config = dict(
    encoder_arch='quartznet',
    model='encoder-decoder audio transcriber',
    dataset='read English sentences (LibriTTS-R)',
    train_examples=15625,
    time_shift_ms=50,
    n_mels=64,
    hop_length=160,
    input='log_mel',
    spec_augment=True,
    win_length=400,
    tokenizer='char',
    vocab_size=32,
    encoder_norm='batchnorm',
    encoder_activation='silu',
    encoder_depths=[3, 3, 3, 3],
    encoder_kernel_size=11,
    encoder_stem='single',
    encoder_widths=[96, 112, 144, 176],
    fusion='prefix',
    label_smoothing=0.1,
    decoder_width=128,
    decoder_layers=12,
    decoder_norm='layernorm',
    decoder_norm_position='pre',
    decoder_activation='gelu',
    decoder_mlp_ratio=4,
    decoder_head_dim=16,
    decoder_fused_qkv=True,
    decoder_bias='all',
    decoder_qk_norm=False,
    decoder_layer_scale_init=0.1,
    decoder_parallel_block=False,
    decoder_dropout=0.05,
    decoder_inner_norm=False,
    decoder_positions='learned',
    decoder_prefix_bidirectional=True,
    decoder_connector='linear',
    decoder_tie_embeddings=True,
    init='trunc_normal_002',
    residual_init='none',
    optimizer='soap',
    beta2=0.999,
    learning_rate=0.0023,
    beta1=0.9,
    shampoo_beta=0.999,
    eps=1e-08,
    precondition_frequency=20,
    max_precond_dim=1024,
    one_sided=False,
    adamw_lr_other_params=0.0009,
    max_grad_norm=5.0,
    max_steps=6600,
    batch_size=128,
    epochs=54.1,
    lr_schedule='cosine_restarts',
    final_lr_fraction=0,
    warmup_steps=1320,
    weight_decay=0.1,
    adamw_weight_decay_other_params=0,
)
Rows from block 7 of the text decoder, named by matrix and row number. Rows with one number belong to one neuron. Each number is 128 + 24 x the weight over its row's rms, rounded and kept within 0 to 255. All counts start at 0. Numbers have three digits each. After the name is the row's rms in percent of the matrix's.
# fc1: MLP up (decoder.blocks.7.mlp.fc1.weight, 512x128), inputs 0-127
# fc2: MLP down (decoder.blocks.7.mlp.fc2.weight, 128x512, transposed), outputs 0-127
fc1.485 094:162136133124126090127143130123110124158146117120117127131110108104126126115120128141162122103117115159156125138127154102138146142099158145165105158147150103126168101117153178163124161143113155068169152146111090133126163121131161151199086120098135159105137164098145126112121126118118143133133120125144155108132161116132130103121108161137078100131116172142118118110141140100224152140115
fc2.485 100:095127150129093124110192154135136101105160141121082125130122167146161142124127130064116127160122131126096110138155121142101103134121099125112074117162131139144110139132126121150157116091132099173108093103110135127155082157116108110055107097184104126145156101125090129096134135132158146113177117160126113141113154144129093142126127143091122102119120161108139145131109115103108111118148
fc1.486 094:128102131099107145149143089119117165151117129117116136106126112136098114145142168109114130142111112136166114142150185133162102128104101106121113124105144152122121115118124096110127161146140110159140149155141099127128189142149144128110111144113128145152175127094112127136162108082094142192075141129123145104143113136150082154137152083072121093079138141154106132153096149135171113092129
fc2.486 096:118158086147156161136109147172139086132111151138148157138141134124098127148122120139108098120174116134097154114098095119150158113140105161098136140151086141138139127146115143162113088116092129097095134113099131143142110061115137160126150123130125108115120096150151122127071109181143143096182145140130138149111133151151149139154159153176122145176112100159105144106142116145101088124123
fc1.487 096:130110136084151115146159116108085115158110128133110141097152123123134144105072106140165127141146111094123131140122140144110080109157091108085144180080137094079109134069095123139106140135142133124148158146159167116132165173122143105145153075147138138144139152132121130082147146129137151144117165109151155152143116117099129133146144133161106168139141115155136119133166146145128131074136
fc2.487 101:097124128182127133151070113138161123119139135124137083099098169117084106138126120118130128115135136186169100100105120118158157141106131120153140108122142139150174121156161129126195141119140134150155090152097089176140110120169084163118132159139134137101117138107121162162098122140132110134146131137145103113083160102150142174147137140137129091110153136128138147127123112106151156154102
fc1.488 097:108134103125105121109114106139158073135155154162170142111129136141137111133139141152084150131092134132155119114149126128123150119111145105145144153081142162161123094096136129154157093108116127166128092176123147173157145146134134137134168110096092135136127157111138100091141131135110098172109157109160117129139113111091105089144170110153093167100148136126072143091106156112169119139151
fc2.488 097:162101080144121159140140123140128136137137156141082105118111131101116125130145150136166122152148143104088102116112147159125150153076138143154185132179141113062099081165147124126142131178129141109085126170136088118109117123160125125130153148084128111113121151104085119123127156094123164116145163140107144128097102140133103129105132121080133154138146122136083142135150131113086140138131
fc1.489 096:125170100074157091103102087148131141121109164139119118115071155146143091145147105112089150149099106137134129108119156131141135133092136161128163154119173141140111154103113144122088135144086128161125148154184172163139101132094120125081157150146166126122156119116130157108093138121085100144124132126115141150146119115157111119162100154157126155118137101146133147133104148082101136128116
fc2.489 104:127101134166128147132130153109112096124181093089108129160157172134111167116147159090145105108137155135146141105138141103135091112141144126144083130125094147150141091136084106126184135141152148144133130104064134110125096143125132142121130097139072143133103119120161141148167143131173141152104126142134162101070118125137156130135116130104130128121095125103120135096200146133150138105131
fc1.490 103:152145101091131157148126124182128129128149138105105161140109145121150087139083136127121118148124104102135106117149151122151139147130115119140118109139153125105128132134147115114126152139162125160110160117134135153095149113152132151163128096134116120112121140166142133141142094171098041128087113137123097145180128152155141117214127179141157128086107164144154135161132119101133141151095
fc2.490 097:148131127108167094094116113130075108148125120107085136132121117129106204107171105174108148170118204149115128106135123123116103113092103109134112115150137147156120141147137123140154141151172158127151113148143137173127152089128117142168177107147150136121139078137165153134108142100116174117114136137155127131140109158112155123096120118108111150106111137088108137083136131141139140115119
fc1.491 099:129119159144135169139141171130144146136150143131151115128114137121097104122116101139129158138094116186130137152118123127138142126108136151134148136147172134148147130137191154126146153123131150182175145163113138164144139101078137145138127083073150146125160102156082108108122150116139132147104149138115145163113093111146112147142130128153137174146180162168148108102127068156120143154110
fc2.491 101:129152120107120094142120091129105122133130140186102116133085122160155116124118150161165097164132156111135152125108131112101144134111177133123112129120102129125108146140092122108116103141104057087094112093099163165085117147135142162131092136167110114176105162108132113123107121136137108117138111088115143123174097129098099132104140144131059165136092128150129157141147129112138101137136
fc1.492 105:142120146133133115122101109106127132110155122136122151131147149166147135143116181163125087120137141148140157123158137105111114159121148116197090110100128171173136135122084148154139132106147139118149183156146109124111143105143136131102139109116100166145064093148131120080100147135165113146124092150113139162159069133137133091119139122129137107153147142113169115116160167130143171131153
fc2.492 102:138127085102123134082111138172088115144070141149147108152125121123158153146148098160112154138128143108162129095124133128128167133126135147119148168083132160082096136145135096117075118123094127100117141098124148130188165083089148143149115154162156118150147127083127110155098160107097112128124133138147159127111131154106094128098172128130128132131173091133127127161114116130138134101130
fc1.493 106:117134110135138141203168100112135072101146109146155150138108136119159142137120177088112153097161088123108122107109139130153117133124087142123181133168119153102143165176133124132081122164104129095121134138111166140081119124124141128154129140121136122091126091118098140108103126076165125140117134153156137136128121155179144111132130129123128139133123119115136167167134142153080124171132
fc2.493 107:126110149115107145094180109085150120113089116091147114136140112125119140124128137155136098144128120132111170136120140145157089178143115166153128144120101136174118107116134134144139155099164101155116112138162078116168122142167130137163103191113109097106119126129103137156116149120108127152121139116136100087124177115093144123095133133087134125079156134163143111116143089169100158142160
fc1.494 105:099126099099123139132121145138116127124111173145112105159108090151155130114150124138134120134169127095149113128108137146124143184134121118135090136122109140108129156104132086142169146124146179140105150149131126119139153139085176127144134133137132153129183111139072078087119135148137131126133148125113133128154125107153158169172186089163101132138108146162068164114142140165128099156137
fc2.494 108:183086071121117110149139150102153146100122112125128097099173115107157082132122121152134139139103119121092109145156136148127102121136070124144112104101128149125133107177131143141120137118106129132105156121151124123104101140177137165124108119167148189108105163128123128154109109093147139156066098145137131135096117138111169110102112150170145134107106145138138107165140169129105165138140
fc1.495 100:092127086097116091139148143129150116141156126150120073101134150164175094125099132137143120127090116174121130093116126143163155143147137137144137137153147097125156149121106119101142128093088124120056163101125136110127163139094101129162082143121112160158094153129104154118136123108171094119136140097134130157142130126108115155169156130116154150172147134136124095154122127139128186125102
fc2.495 111:095159126131115172166102122142097112139129171124132169163145117092129140128157162131095118151150154131136124183098131125113101100068121131125135113125118174144146170121189123099119144147127139135137113166119161154103163118141178120100167122141135114092151111093130085133130148139119132126146113114149132109162156130123112085099129101113150117119126144084145137130118087099144096089168
fc1.496 098:152129111137136085128074147140150094168112174166181110114129135152132155155141163164163131143146119121150095121098112129143108096149080128107124095105125165130139168127116138115069129160136161135106166133116154137102148125127132155145116121118085088153147085128110157095124129104125131129134103163135144154115104120177119140148121107139138152067159163127138129140125138118112163121087
fc2.496 108:152125096131096108089136139132148180151159099122111170136113129129092190127148124115125088127109103150146165160137141156150138121129152170103139136155105080144121126150114099136171147140115151113142095130155131116137069148127163138121139115063073159122138090134139112154161135133139113118157176142134120089110131149113140132147090137147156104142095085105115122108107132106124114107125
fc1.497 105:131103138123177137120131190120164165139150180100127126132129162129119113114161125105126157120112137115061105106130163119133173105128120132084159137129097110092114151104135161103108151091121133130121100143130128140150128080148149152158107103118114106104106118125116121140102136139110103121090142110139161127148160116140157077154153102130152134144168117141159159167181167136091101116136
fc2.497 100:129137115110079113123142087129069111138117090142147141121141102125146120134070103169126104128142106111141127140134111151152084180139129141148112103131122127140085117085146158145161111143105151114126113115145105141126167131130123109091145139086092158169156149142145138111171127163199161096114116128125099171141125124147097134096099141122130145126122151159121144106143126133141168175094
fc1.498 113:149130077120130113148143142194123107134123085150121146121154113128158132117146131173133160134118122131143133138140131119139118109139139146088154167103081102096107131146097111107117145102109131121124117148082131167100128122157099153132109146084143170106143152139165152162123137117142147187136118134161122123093127186167117105144134100154154094130116096130122150127141125173158173174093
fc2.498 116:116176188108108131141115109118131139098103157104147091110129144165128146158078150120163122090138132171132153120123159137081103183137141091125140055159107130134149134122096132113168137151116150138132106134144122111147105136153121115123142115153123079163115124105130110096138109146127115063145115116123117150167110131100120126121148142105163169101130157122141094146114107088120124101149
fc1.499 101:087144133124120146198114129135101141112143174147141116107159150124125094116111171160124113138125112132135126124120142135124151096139109154148129151139165151123129069138104149147179124178125140161082167138163143120121152111100139163153113139135112135086086170156163147139112111158105103098139177131140135150177127133166117103124134134118157122154162145135122121171124137144146120079106
fc2.499 094:159118125097199107143141104108140155125073081136140139127111115156125182129109131091144110152128151136155125136151107112134081158123134119096139116094101122122139122111142129112116124099101183096156144138103114150115091128165159138099147121146125157124202113141091079143120159135143109111135133096114142132129105089112132128154118160150115086127168148119116168155121092101122142130128
fc1.500 099:172134121128144159111129111083146141102116168088194092104146073112147110135147153137149132150091112143142104133146094162159142164144127115098132123115159147122139100116122133123150130139126162143156137114129152136152116083110112107133147131124181172144175135112141129117081160109117149141157081136128127158119138153095154159160135139143116125090116109159177160139111182125113138123134
fc2.500 089:152097140114139144112149119141107075145137092134112149117137092121130126139138150121129113089115092079152139119116155141065102111139128101168187143128136136141123141155097135110103152139144099118157181156124129128110122105116171124117095158178113109112108122148129172140168119164117148083127142111091114127161144126128162104108130104110138150164134175117096098145152094169103137103122
fc1.501 102:152145131134131163160102126163168114135155092103132166125082089154157166118124109122156135121115137088144123096129112104134136114139135118211130111121139128155092143127119152129129159133150141130132089117147176130140170185164167133122103142116116143147164132100095104131130138093168152137130110126154108135124112148156120119145155130114105089124137113105158148132158143162165127185164
fc2.501 093:141105094089149098161101120151152174100104171131154132126120154084110125158111185132124147116164138148092135137109084084136079155116142145098108116136123156064137154119110144139111120104106120129144103122113123113175108099166116129126149136110123138148115130124106130167111109100145137128084150101120130114156185141119173137096113092163133145148144126129082113123137145149088110124119
fc1.502 108:104127141118118143133131127135150117183159140086187171185138111154135131097127096119154096140179140103129123100131123108167104111146141107178097150120146138189067117157124131104173141125098116140125132155156122136141116117103142132139113118124137123121150153131127119139136162162086119126150162164133121130144116146157124100104138112085157160114116144171127161097179138120115100112138
fc2.502 103:143163148132163141128142152130121160087125098133138129067150126108140137107115177140056126145146136119124157116122120130122165133135136115092134083174156059116130076125147155095110134107122102090087121102124109129146070174154134101145102123160126135139137146145103134120131100109136100133103099107135126193098134159121119141114128156123136116146118116114115104118150133116157134154096
fc1.503 092:155097105181173110122169148103154089146145131141124126100123128194152096141100128137124137126128120124157135074111104111147116143159103163146140095119178123161156126112155133129123103098146141118071158120118146100114141109095096148112095143134158127154101140097089154138166129131121105136099159113114135128142119177118092133141145106079147140132145136142128141153145102123129161131185
fc2.503 097:124166128098109128110122124167145166099161125089145164167129148081135126101164154086145131133152197147143130156114138110131162135121167129115146112141102099158081106127110145157131168168101173131122150131126117119131141150169117110169153109126136152128114109128190138117099136126145105145095129128149141118110112089099113109138111124156101141144170116090168151138102119117159122115097
fc1.504 104:121165104114130143159110099141140087101098121119122120090146146124160111128104116142101122167111128111134093074195094107142101116108172142123100157148107113076147150122130138166137115139134168137123196119134095141145113162089128204117127082120116153140134154102149154118146125149118138127140116104149159120134103112096125160136111128116085182130131149148121146117117120143143131132112
fc2.504 106:145134153137151130105135170100096134150083138121166144165146116122115110130174155114144116147131167135120160122124118137071140099139102123124118126153137134141129105132176130134117177138158121117168114132124139113109140112179153091122117189125176091106132088166120120151155123131133123102113097127090129135087178135145109144119106130130177107119113079107158097145154158147096117165111
fc1.505 106:150148193156143150128113126172141139119099095057143129116144134120124127122071132143087151154126130122116135123123152123139106121129159135085132144147140098131133091148150114142159104104095119143148147135165148129129100121109106136145069155123082111146132191156153135124139117125129122155160142106133144155173118107141137103126139077171119131151140178102118139070119140158145149128132
fc2.505 105:157066098081109117155131110056116122141141169165146141143110159130124126092132142123171112106137080175150119103141113121154133133139112083150171128124134144096134152078140108102095163157180111099104104133109093142102131122133151137105129098117142146106117075110108101132135145142132128112104113099119124102099144149084130136112149145091135157124115095130140106134149119143106141130148
fc1.506 097:127144094155120128154156117043111122130136118120183118095098115153145133129107153185137091158108106120141123175115127149098098097149145137116133102125126122111089145094146146133103137114116104100134138120148139144164143109112104183158145158141140156113179153128122107119162127118162129126191152130178102140134138137148145101092135120127101172123136128091120126136121174138121113146133
fc2.506 106:122120149093189130166132104139137144131140151170091111169125124138131112147120088141134166139124098109145105151162118099149194136112104100166125130108168131188151141097065114101135105114145113107108142155154111105139122116144126107146093088137157113132084161117118133117108128148124133126124126083135116089125112129134166127152113115135160169166141103159115155127136118083106138154125