From a checkpoint of a small encoder-decoder audio transcriber.
Training: soap at rate 0.0023, 6600 steps, batches of 128.
Data: trained on read English sentences (LibriTTS-R), 15625 training examples.
Rows from block 6 of the text decoder, named by matrix and row number. Rows with one number belong to one neuron. Each number is 128 + 32 x the weight over its row's rms, rounded and kept within 0 to 255. All counts start at 0. Numbers have three digits each. After the name is the row's rms in percent of the matrix's.
# fc1: MLP up (decoder.blocks.6.mlp.fc1.weight, 512x128), inputs 0-63
# fc2: MLP down (decoder.blocks.6.mlp.fc2.weight, 128x512, transposed), outputs 0-63
fc1.395 103:096161125117127110072109179136180097130154175123139099117141069129153134146165147167142128136125169142145077184143087156169134102153092129080079146148142107141151098070157098165162115165124157
fc1.396 106:159148141143170143129146176162202089109100108185204120060172133083135128120174136154132127136128109162101137121150163096093116116191114160114118111168061099126193111085159122130074155101165122
fc1.397 101:151155155104057108099133140154101171109185100147174152125086125114179158197102107154146155148183120131137143075152150150137131103141134106119121054107119142057180117171096135140095175110136062
fc1.398 101:121155057135111122129103087129153095188184118101184175143133107167133153164149115166164138147086123093125148126084157185120103197160157115129122148126156128144074194106129083095142104170171107
fc1.399 102:153169097165140189097093118161156098139095107073122167113069098118134083167108095102094135146153111153177116114122114115106120149089114132112127135140121143087124098100144173117143157123122153
fc1.400 101:143118176121163108115135111067168133190115150138184092159144086115154159099072104140090149157100130201120112073140103110117094114113122085098161140113080166130133112124151120176118140212123099
fc1.401 094:088109087134095137117156102134132119137190052135138113140092128069160061093142094145128105128147098141138182109168116153109138138110105122131122158071150144069103162093196150194103154161164172
fc1.402 102:189100098071157135143173124077106147146123058154137150086140135116158105109106117093087107114114131145135157110167127119134120139140105120102185130117126108166093103116191130082154145160138111
fc1.403 100:073114114111080135123086098110128129168140137115105179161125128126120093061074151172141121113117079139146125077148170134092125129138081149121123097149214118180126105091139098145166164137117084
fc1.404 095:158193114076108136155182127165098105131198121115113096138103189119147209141171107097111114135157132152144177106054097085154128149184149136133132097146126161156125097126168101165141200186128136
fc1.405 105:105101127144117050145149052073199034134196143171137104083130123136129101126149130161110086166133149165130150173131160134163112127159156111091092161102119162142112177154082130154141138083127095
fc1.406 092:112070103177157097172107086157088121156128165129144205114069088090156168122124088126098087079154119131080076163139146130111189145106174165095086164106181139107148138111137156140138201170144144
fc1.407 096:161186135096198151128146115075140136117165151147138137190173161111067145150116166060144156138125149172138117086095134108069143124105121128106143137154091138105140087090156135101124118105141079
fc1.408 098:123081119169098112101154096134126145176150169091125145155045138143156146091061164094165194194144102139161076118154194111120094125153125164157146139173122128115135081127175098091136145131147139
fc1.409 108:187105171146146094124070079070106110063137122098122109142140105104161121157102129123099146118094124151118127151115097155118149181134102136106159129182109113135164129096146156171179105164113145
fc1.410 092:136146141074156153081105097138068097143166157110137155132095114154082145150093099089105117096131144133204074164136137158162122161085107152111135141139195061146196140101186140143147124157075154
fc1.411 102:109194078180146171101085142139121116082123102117122130164111138123165146111132126129143105144106116153097125106113064108162176126191152175145130183190179152111169101135169133146119111128101204
fc1.412 092:109089105135177099158104180143135094150125107143155182189149120170130186116179077139154169153137216183123083144125165089158181162117128127167085104132118139163111108084172140118085134139137097
fc1.413 099:155121143143112118126151095105141201112121139181139130180171092127152130125093171160191045166099141151151131137116085149129131140159124122105089149090142113120147132132155156135132094107117126
fc1.414 091:102153077086197118102138146118103153181165078141180094118166146078186143134122085121109174145113196072145171163133171083091078174158091125143177109108125173125161098119153103150103122101151170
fc1.415 101:152104144151131131132144082155109080144230151154187147150148158102075041121099126151116108115148149139080134142118128182160069119158133146074143100132145144111168130102184137081141124180060138
fc1.416 096:162098086070089068104154175105108149132163115152179129111127145174111150131106118154183104072155144155135093183101166165108127103160105155102167144201096079155104061123100095134149166151089120
fc1.417 103:132156133134105080128155165124082115130174184085076126067140157100101134160109151121126152181079083167179154109099102149075082158106088140099155170082116106070158080105164171133117082141110154
fc1.418 096:117135139148139144144116136099193116173067128089113180113153122114163148095083101219166104158158129109062133141205120135155121164147111138120157107097117106137207174119157132111082175108103130
fc1.419 102:198164108048141118136125144181120172138146123098201157162160150169134163113140166115127067166119168151111126067116149167108086131186187151139142132131141188127173149167136098141116120138097103
fc1.420 096:152143127129132112104074128160126088161126195091131105188072147110128132160139086165116149108141126127182117068125068101112151125144095118149170121148146093145118135119105137131055124177140142
fc1.421 094:087160093161108133097096135141119214103176153118165165092150162089145195168125150194104172133180157137123130113107134145106170154169117130127159148209195144117099153160168099152146127194084096
fc1.422 104:161120172140106112089152139085153122149153100133118099120107100135077142164123157114108161174101128144155149125089081173141120105143184172065121093084115190080133081183171196113113185093098120
fc1.423 094:121134128139088152116150135148142141169151158115149124115146189150145109104129162154139030101179087148110114115122132117108115199082134107097157131156136146125148132130083102143159117134139152
fc1.424 095:144078160088142084083118160128092161075079095106149105151115103140086137145116098169168125167173106179108151082177187115106173147118058130148155123109152133132166104114170134147105164145127156
fc1.425 095:104089150126139126151112175104144107091087176106128140130118145109195165120134161124128157127132137041123148117089182095104071117131098099113065110148081130140110147116178084132116152076149100
fc1.426 103:086088096145150069135100214155134166197117101169143146117133070136164150148138105177121092093149155103140073120128159162124159111116119108145126160145210094106151117121105161098095173121133146
fc1.427 100:121135137165150128137023155137114042122114055072153150071191125115163146169171154178120170107182150099132131106076177151156189115160153107103143096156104129142129130164114138109141127128156165
fc1.428 107:072136104074138129115095164085136091227134132113134108158138117117146147153123073163090155167159096150172100160111172159133096148158168185163146133121124067140090138115212166161138166105158081
fc1.429 102:149161128135149145111092119193128120097152104085136122104093161122116130206152102118109164083167128121154081115100155146219099147144171024153114116155165148103171168151127166078156103081104096
fc1.430 100:080159161126153102132098140115139094145157140085153130140097064104166201116171107210136174139115109175166148134139162129143093159155095054194095093146088086133193140105119100059144086121091104
fc1.431 098:104140199155122117136120134084150090174134129103209122072145140148126098158180145165120140170087082118152059117142124141167105103105096090135164119132168111079152081151122126125107139103088051
fc1.432 113:121123166088119117117129184069090122137173090154134101160123122103169189112118146086121133117099173146134094122157166114080110123197106164189117104155107150145107127093171148143152103105112128
fc1.433 095:146094105116118114103062098148101061120155155129163087101070135126134138138132068138122066126135186171164088063108139100158128165187128105118133129149130089057100132131117139088105126117142141
fc1.434 095:187117149103150152142087129153082122187228087104146139087091148190123141159118110075115158170171129177152146145171139135150087122156143142181158125137167157098115129167190155136137164143122062
fc1.435 100:155083145095119079112127140121122121112145159082141171197143106090146149088144097133154141128141096131091147120182089091119178139122170116083106131152122154171159115170122091112110074163195184
fc1.436 092:171143144155060156142094142096139120161189094118180153073132076145154121138069106109134122146135070141118090140164158126211147102126022125102152159145152134136169163135103146143133099115095101
fc1.437 098:180179141130123151121108172098148167133106089070151132117170123143138118138145133125123138131132102120123167066153136112120169149116154126153066139134099106178155065112155133118222144147188135
fc1.438 100:072135124092079192180095087086141100121125168131177174113109123150090068154175108169123170186165137068200161132112132175123082137126189116108164160169163123081049141137151127113119150162145087
fc1.439 087:153069137079130070146135140115146103127124121051151133120137107164099149124105143115133100125099073112068062131183096164141095184147121150082167157194094122187130167146092146163172098176091141
fc1.440 091:168092121110174126140165169142180115147138107080112096197144104216098095125133173147098104140114079194135077105210130093151090117213134150090151096119146101137132169133196121127111117156143143
fc2.395 111:142134150118119099098153166136116166144101118109223123164065142198122125132112121137109098138092139102168155080102147116081115127160189169142121081153150148082148157173143145076113194126145130
fc2.396 091:149119112134125195100128150140102137157097144052102139149130107105154201151108128129134089147092092101173095143135118174100126124103120086100096170142188186104150134126164144131182069125104096
fc2.397 100:116159118142117184164129140161161138168133190160118074089205105140134105113163137076129125166169122139141144146164103081135127127082143191113126163183161110122106129086154129140134105143137157
fc2.398 098:170101147170159197156116199152125115140174151192031097067107143118114131116096140138150141139128131133077093133182056109147139123122158132110143118165141182125162120130128110133121107111129101
fc2.399 093:147086120134136097129147167113113136162138129147125117117112162101148227137141120188109102124159157119065133192165100118136094127166132147128146111137161137093162125172179130092178111105122155
fc2.400 101:102091098138121151137115135175133099103164162188153144053046181118122151135061091143073130095189129141140144123144160121134097137148126170103100132154162188136146144109132147081117139083144123
fc2.401 114:125191112150114105131148114120172072127092128110081141086169112110154172141108177144184181121128165112090098173123189103133144048114115137172117114142125098138144101141153149123096090120124073
fc2.402 108:104124145169104085156112094199167096128176138097112109092116162160080105185144077117130150119053100079083135127081099097157102100043125149118106098072150162105149142154127110121093078118116138
fc2.403 099:123200093124158122059117157153170121064116097113189129135134128101108095158144111114167105118136104150159142130078082111084134129140128087177174097085044167099078090124120147116143110148143181
fc2.404 099:106167184189162149125155101102129152080113086080097132124099059142138108142113140154167123126075145114146108178128142132136150137053151203103112159142138115202098103177124109128126083125181076
fc2.405 097:118099112113079186123138187190098192147094114184126082170170144124122164123140101112120192129114130127155121122095171160152125071149151094142089101175115115127172174099203139143103158181112171
fc2.406 094:169163146082083033078176106141181052088150100120153093195170112133118142099118149186150176120142112108166153121135136089063157079159088069156105138132075105110086124162145102110105102126138125
fc2.407 107:116066182131043096127168123124119160053137134097102124106128179164137126137091084147110115123169162124120095104163157067130099185090139062100108126162093143111096153137143103145147126109127125
fc2.408 107:144107129109133164165167132114180144086147129161084117072203118189102133132145141172077091073100140150129121103124134160168060158143176065135109156123142194124138156161152128143177092153082099
fc2.409 110:089074137144148161137116116134188120134169109127180187139113141095083079145078091169103103093155161140161138091197145208143114064142157131143125129098158128165131128145101061117105187110198140
fc2.410 076:142106162205128106174170116106122092115096116118080105102155124108173079137168164131115127193146107138081158117125136131120107101159142153148158153158065207097121105140075159117133119123187100
fc2.411 103:086067194133077136181111156118152111208130114109149128175162096147103145116143143179111113146211124108134176174093117136113105135127093107088077116066109087144083146117129116065118116183132092
fc2.412 101:123145101125151133126081101119105131157145128095112083126120109090153061180109143127121141131060142136098156114162114109103105103167120090141157104160083167129146118157128151173168107145098175
fc2.413 099:112097124113153135180132153114165062111139060131111116081099123135131121115121144139075183107140096074067164153062174091161120117130151128123170107113179150199147126139168067183142123106128117
fc2.414 089:107172120135143153092124098144147116103153179125144065131092106114146105158173106176173158077154097112138078148173173132152171078079163114106101149106101115090158072073132153103097100139051109
fc2.415 094:210188051141153135075067101154116094166088102165087140137130099106142172134086118173137080138119100095070103084150145134148110186110113086145114121063089126083123122138106134120117147119134146
fc2.416 094:106138175145153213135089124079130135094147202099081140103099153090145098071136140129146094138065100140113182113076161112155174144088119112141195141071121139072136115121125153149100101120129188
fc2.417 108:131101120083142184130150108091153152154125070139152158176152133164146124153093125082121106137148179050103110089182125110159169123121189126107102070074174156156139156128119113037156172068116141
fc2.418 096:105091142137060105080060176122085162110159153146137126145126104119081132103100182142094139117117174115161084088116131045097116074114148148135163179140105101095116136129122148196088121109122139
fc2.419 101:163140151156166163135093096070123116177166117141143133085168089095121113132088095129165160099194077122131151056125078098175184101087105160167153127132152096153159146146086133106157128154144152
fc2.420 095:124151128168130162161138135121180108140143101133117124122176089083109112089071141169122140141110164108068182153118128113166157141134117135147131186081193081098117217119164106173195127103167082
fc2.421 106:064111170086165099132134157101129126125081092138157135178123111150084151160124153110176102134091115134149160165091161142158041130083069162136085161101106121111174105111115133129141155121094116
fc2.422 122:165110137120145174163136098108105154168111104116181111229080175146158136100078134117138076103093165100076163157140184135128138177198067133136211157150096095186130089123140100139120091117109116
fc2.423 085:173108166075170098069175118113111168144041098127133085115101079167155139122094133162165117143149150121109174128094141131128112086152161101095175145142153104111122095066160165112142098138119055
fc2.424 101:138182060153084128171107092109150136145134153156124149065172173138140150162142128088086113108068123108159125130126093164197093171102168144067119168174076127142104140158105104087124123129152109
fc2.425 105:144137140130127129096139081113080187171115123145107131128105135119182141099144103105174147107088113170063104129119093128148114121139134117220109161067098128116100192132115148098131135153072129
fc2.426 093:139173202181107147202132116152163149052129149096163125132114159070129081129158103142192101171122123134122163118104098130117090120133100124143135072128051153130155121114142149139108196184132097
fc2.427 101:071074079131157174154134127113112178081140100167050109126132143151114089063188119082105072173110137138199102097161146086100097149162119141136095148104127081137155145168098069103128076125158110
fc2.428 107:081114128150145115152114075202152208058103122159103154105068142143128080134144124110174078079128128169108102079177125111118143155186135115122103106135146127111107101097077133106112124177128128
fc2.429 096:157119141123114099169149176111093086109124167117149165199170153068135139149163172149112139098098136136171168126185081107139222137157072148145132125077082178106132098078157138149096145145106128
fc2.430 098:140135091149160131074110164165124127174110114093123120143114144049105116133169211129102091086162150130110173107193140063105159164146129143095161165154097147198099095166145187126098100167082150
fc2.431 098:139175076121146118116093139137121151125163168161067125135169095111093131109076130070184168090089150183112141112135164151156119119159137202156102157146078109153106159155121133116088098188195179
fc2.432 106:167144097088166114119135150116144118133110156127056204110166124178153097110115109162094113131126099158114188181157129077070111106079139081110109177175148132110121154116114115122108171120166167
fc2.433 096:105128154171102151150121107143098180162077100181179161140160082141124173085077186105103185081122085096082145185112151171125148112093127100115150105103109152115149123154096170209157167140129160
fc2.434 093:089137099127137094095151111148127079054107092152109139134130136121066113150110173143179134122121119080141099154140107213112139142104074112146110108146131127135168128119051177117168148079137140
fc2.435 102:072078133117174191153088096199098153163139165120115099135086170062131108110083136121102184133144148078167111142157076134204127120135172119120116138119163115111151126160149109151145132129078079
fc2.436 091:076121111103170085089117168138136152156086114140118163119088107165109135173164096102171158097135177146114117125131110148102122090085199129143157099109104075159132153129134115065097154141122118
fc2.437 102:132067123090096084126154127116119141154148196180132098141130135136128121156127107157117142162160134126128147176120187133131063108152120092126136183101239098099087125106091100146063122100187113
fc2.438 101:154116120174173122111192155176093150095151089153147126155120075131117136083127112077110114045134140126144130134165160188086155116151092105101133129088077133178148108145164148102165081105081149
fc2.439 089:119152147156098168129133165143090143111129212157088157160125162104144121073183090187126159160125132164186144085136121099175126128076180131146063143100182080126124112133137112163086132134153111
fc2.440 096:138141118063089145124116128136120174123104114114099136117151173060113136134121086097167137129172124129095238150069136113113200099134117118112082140171158136160161093098123172183108104092155132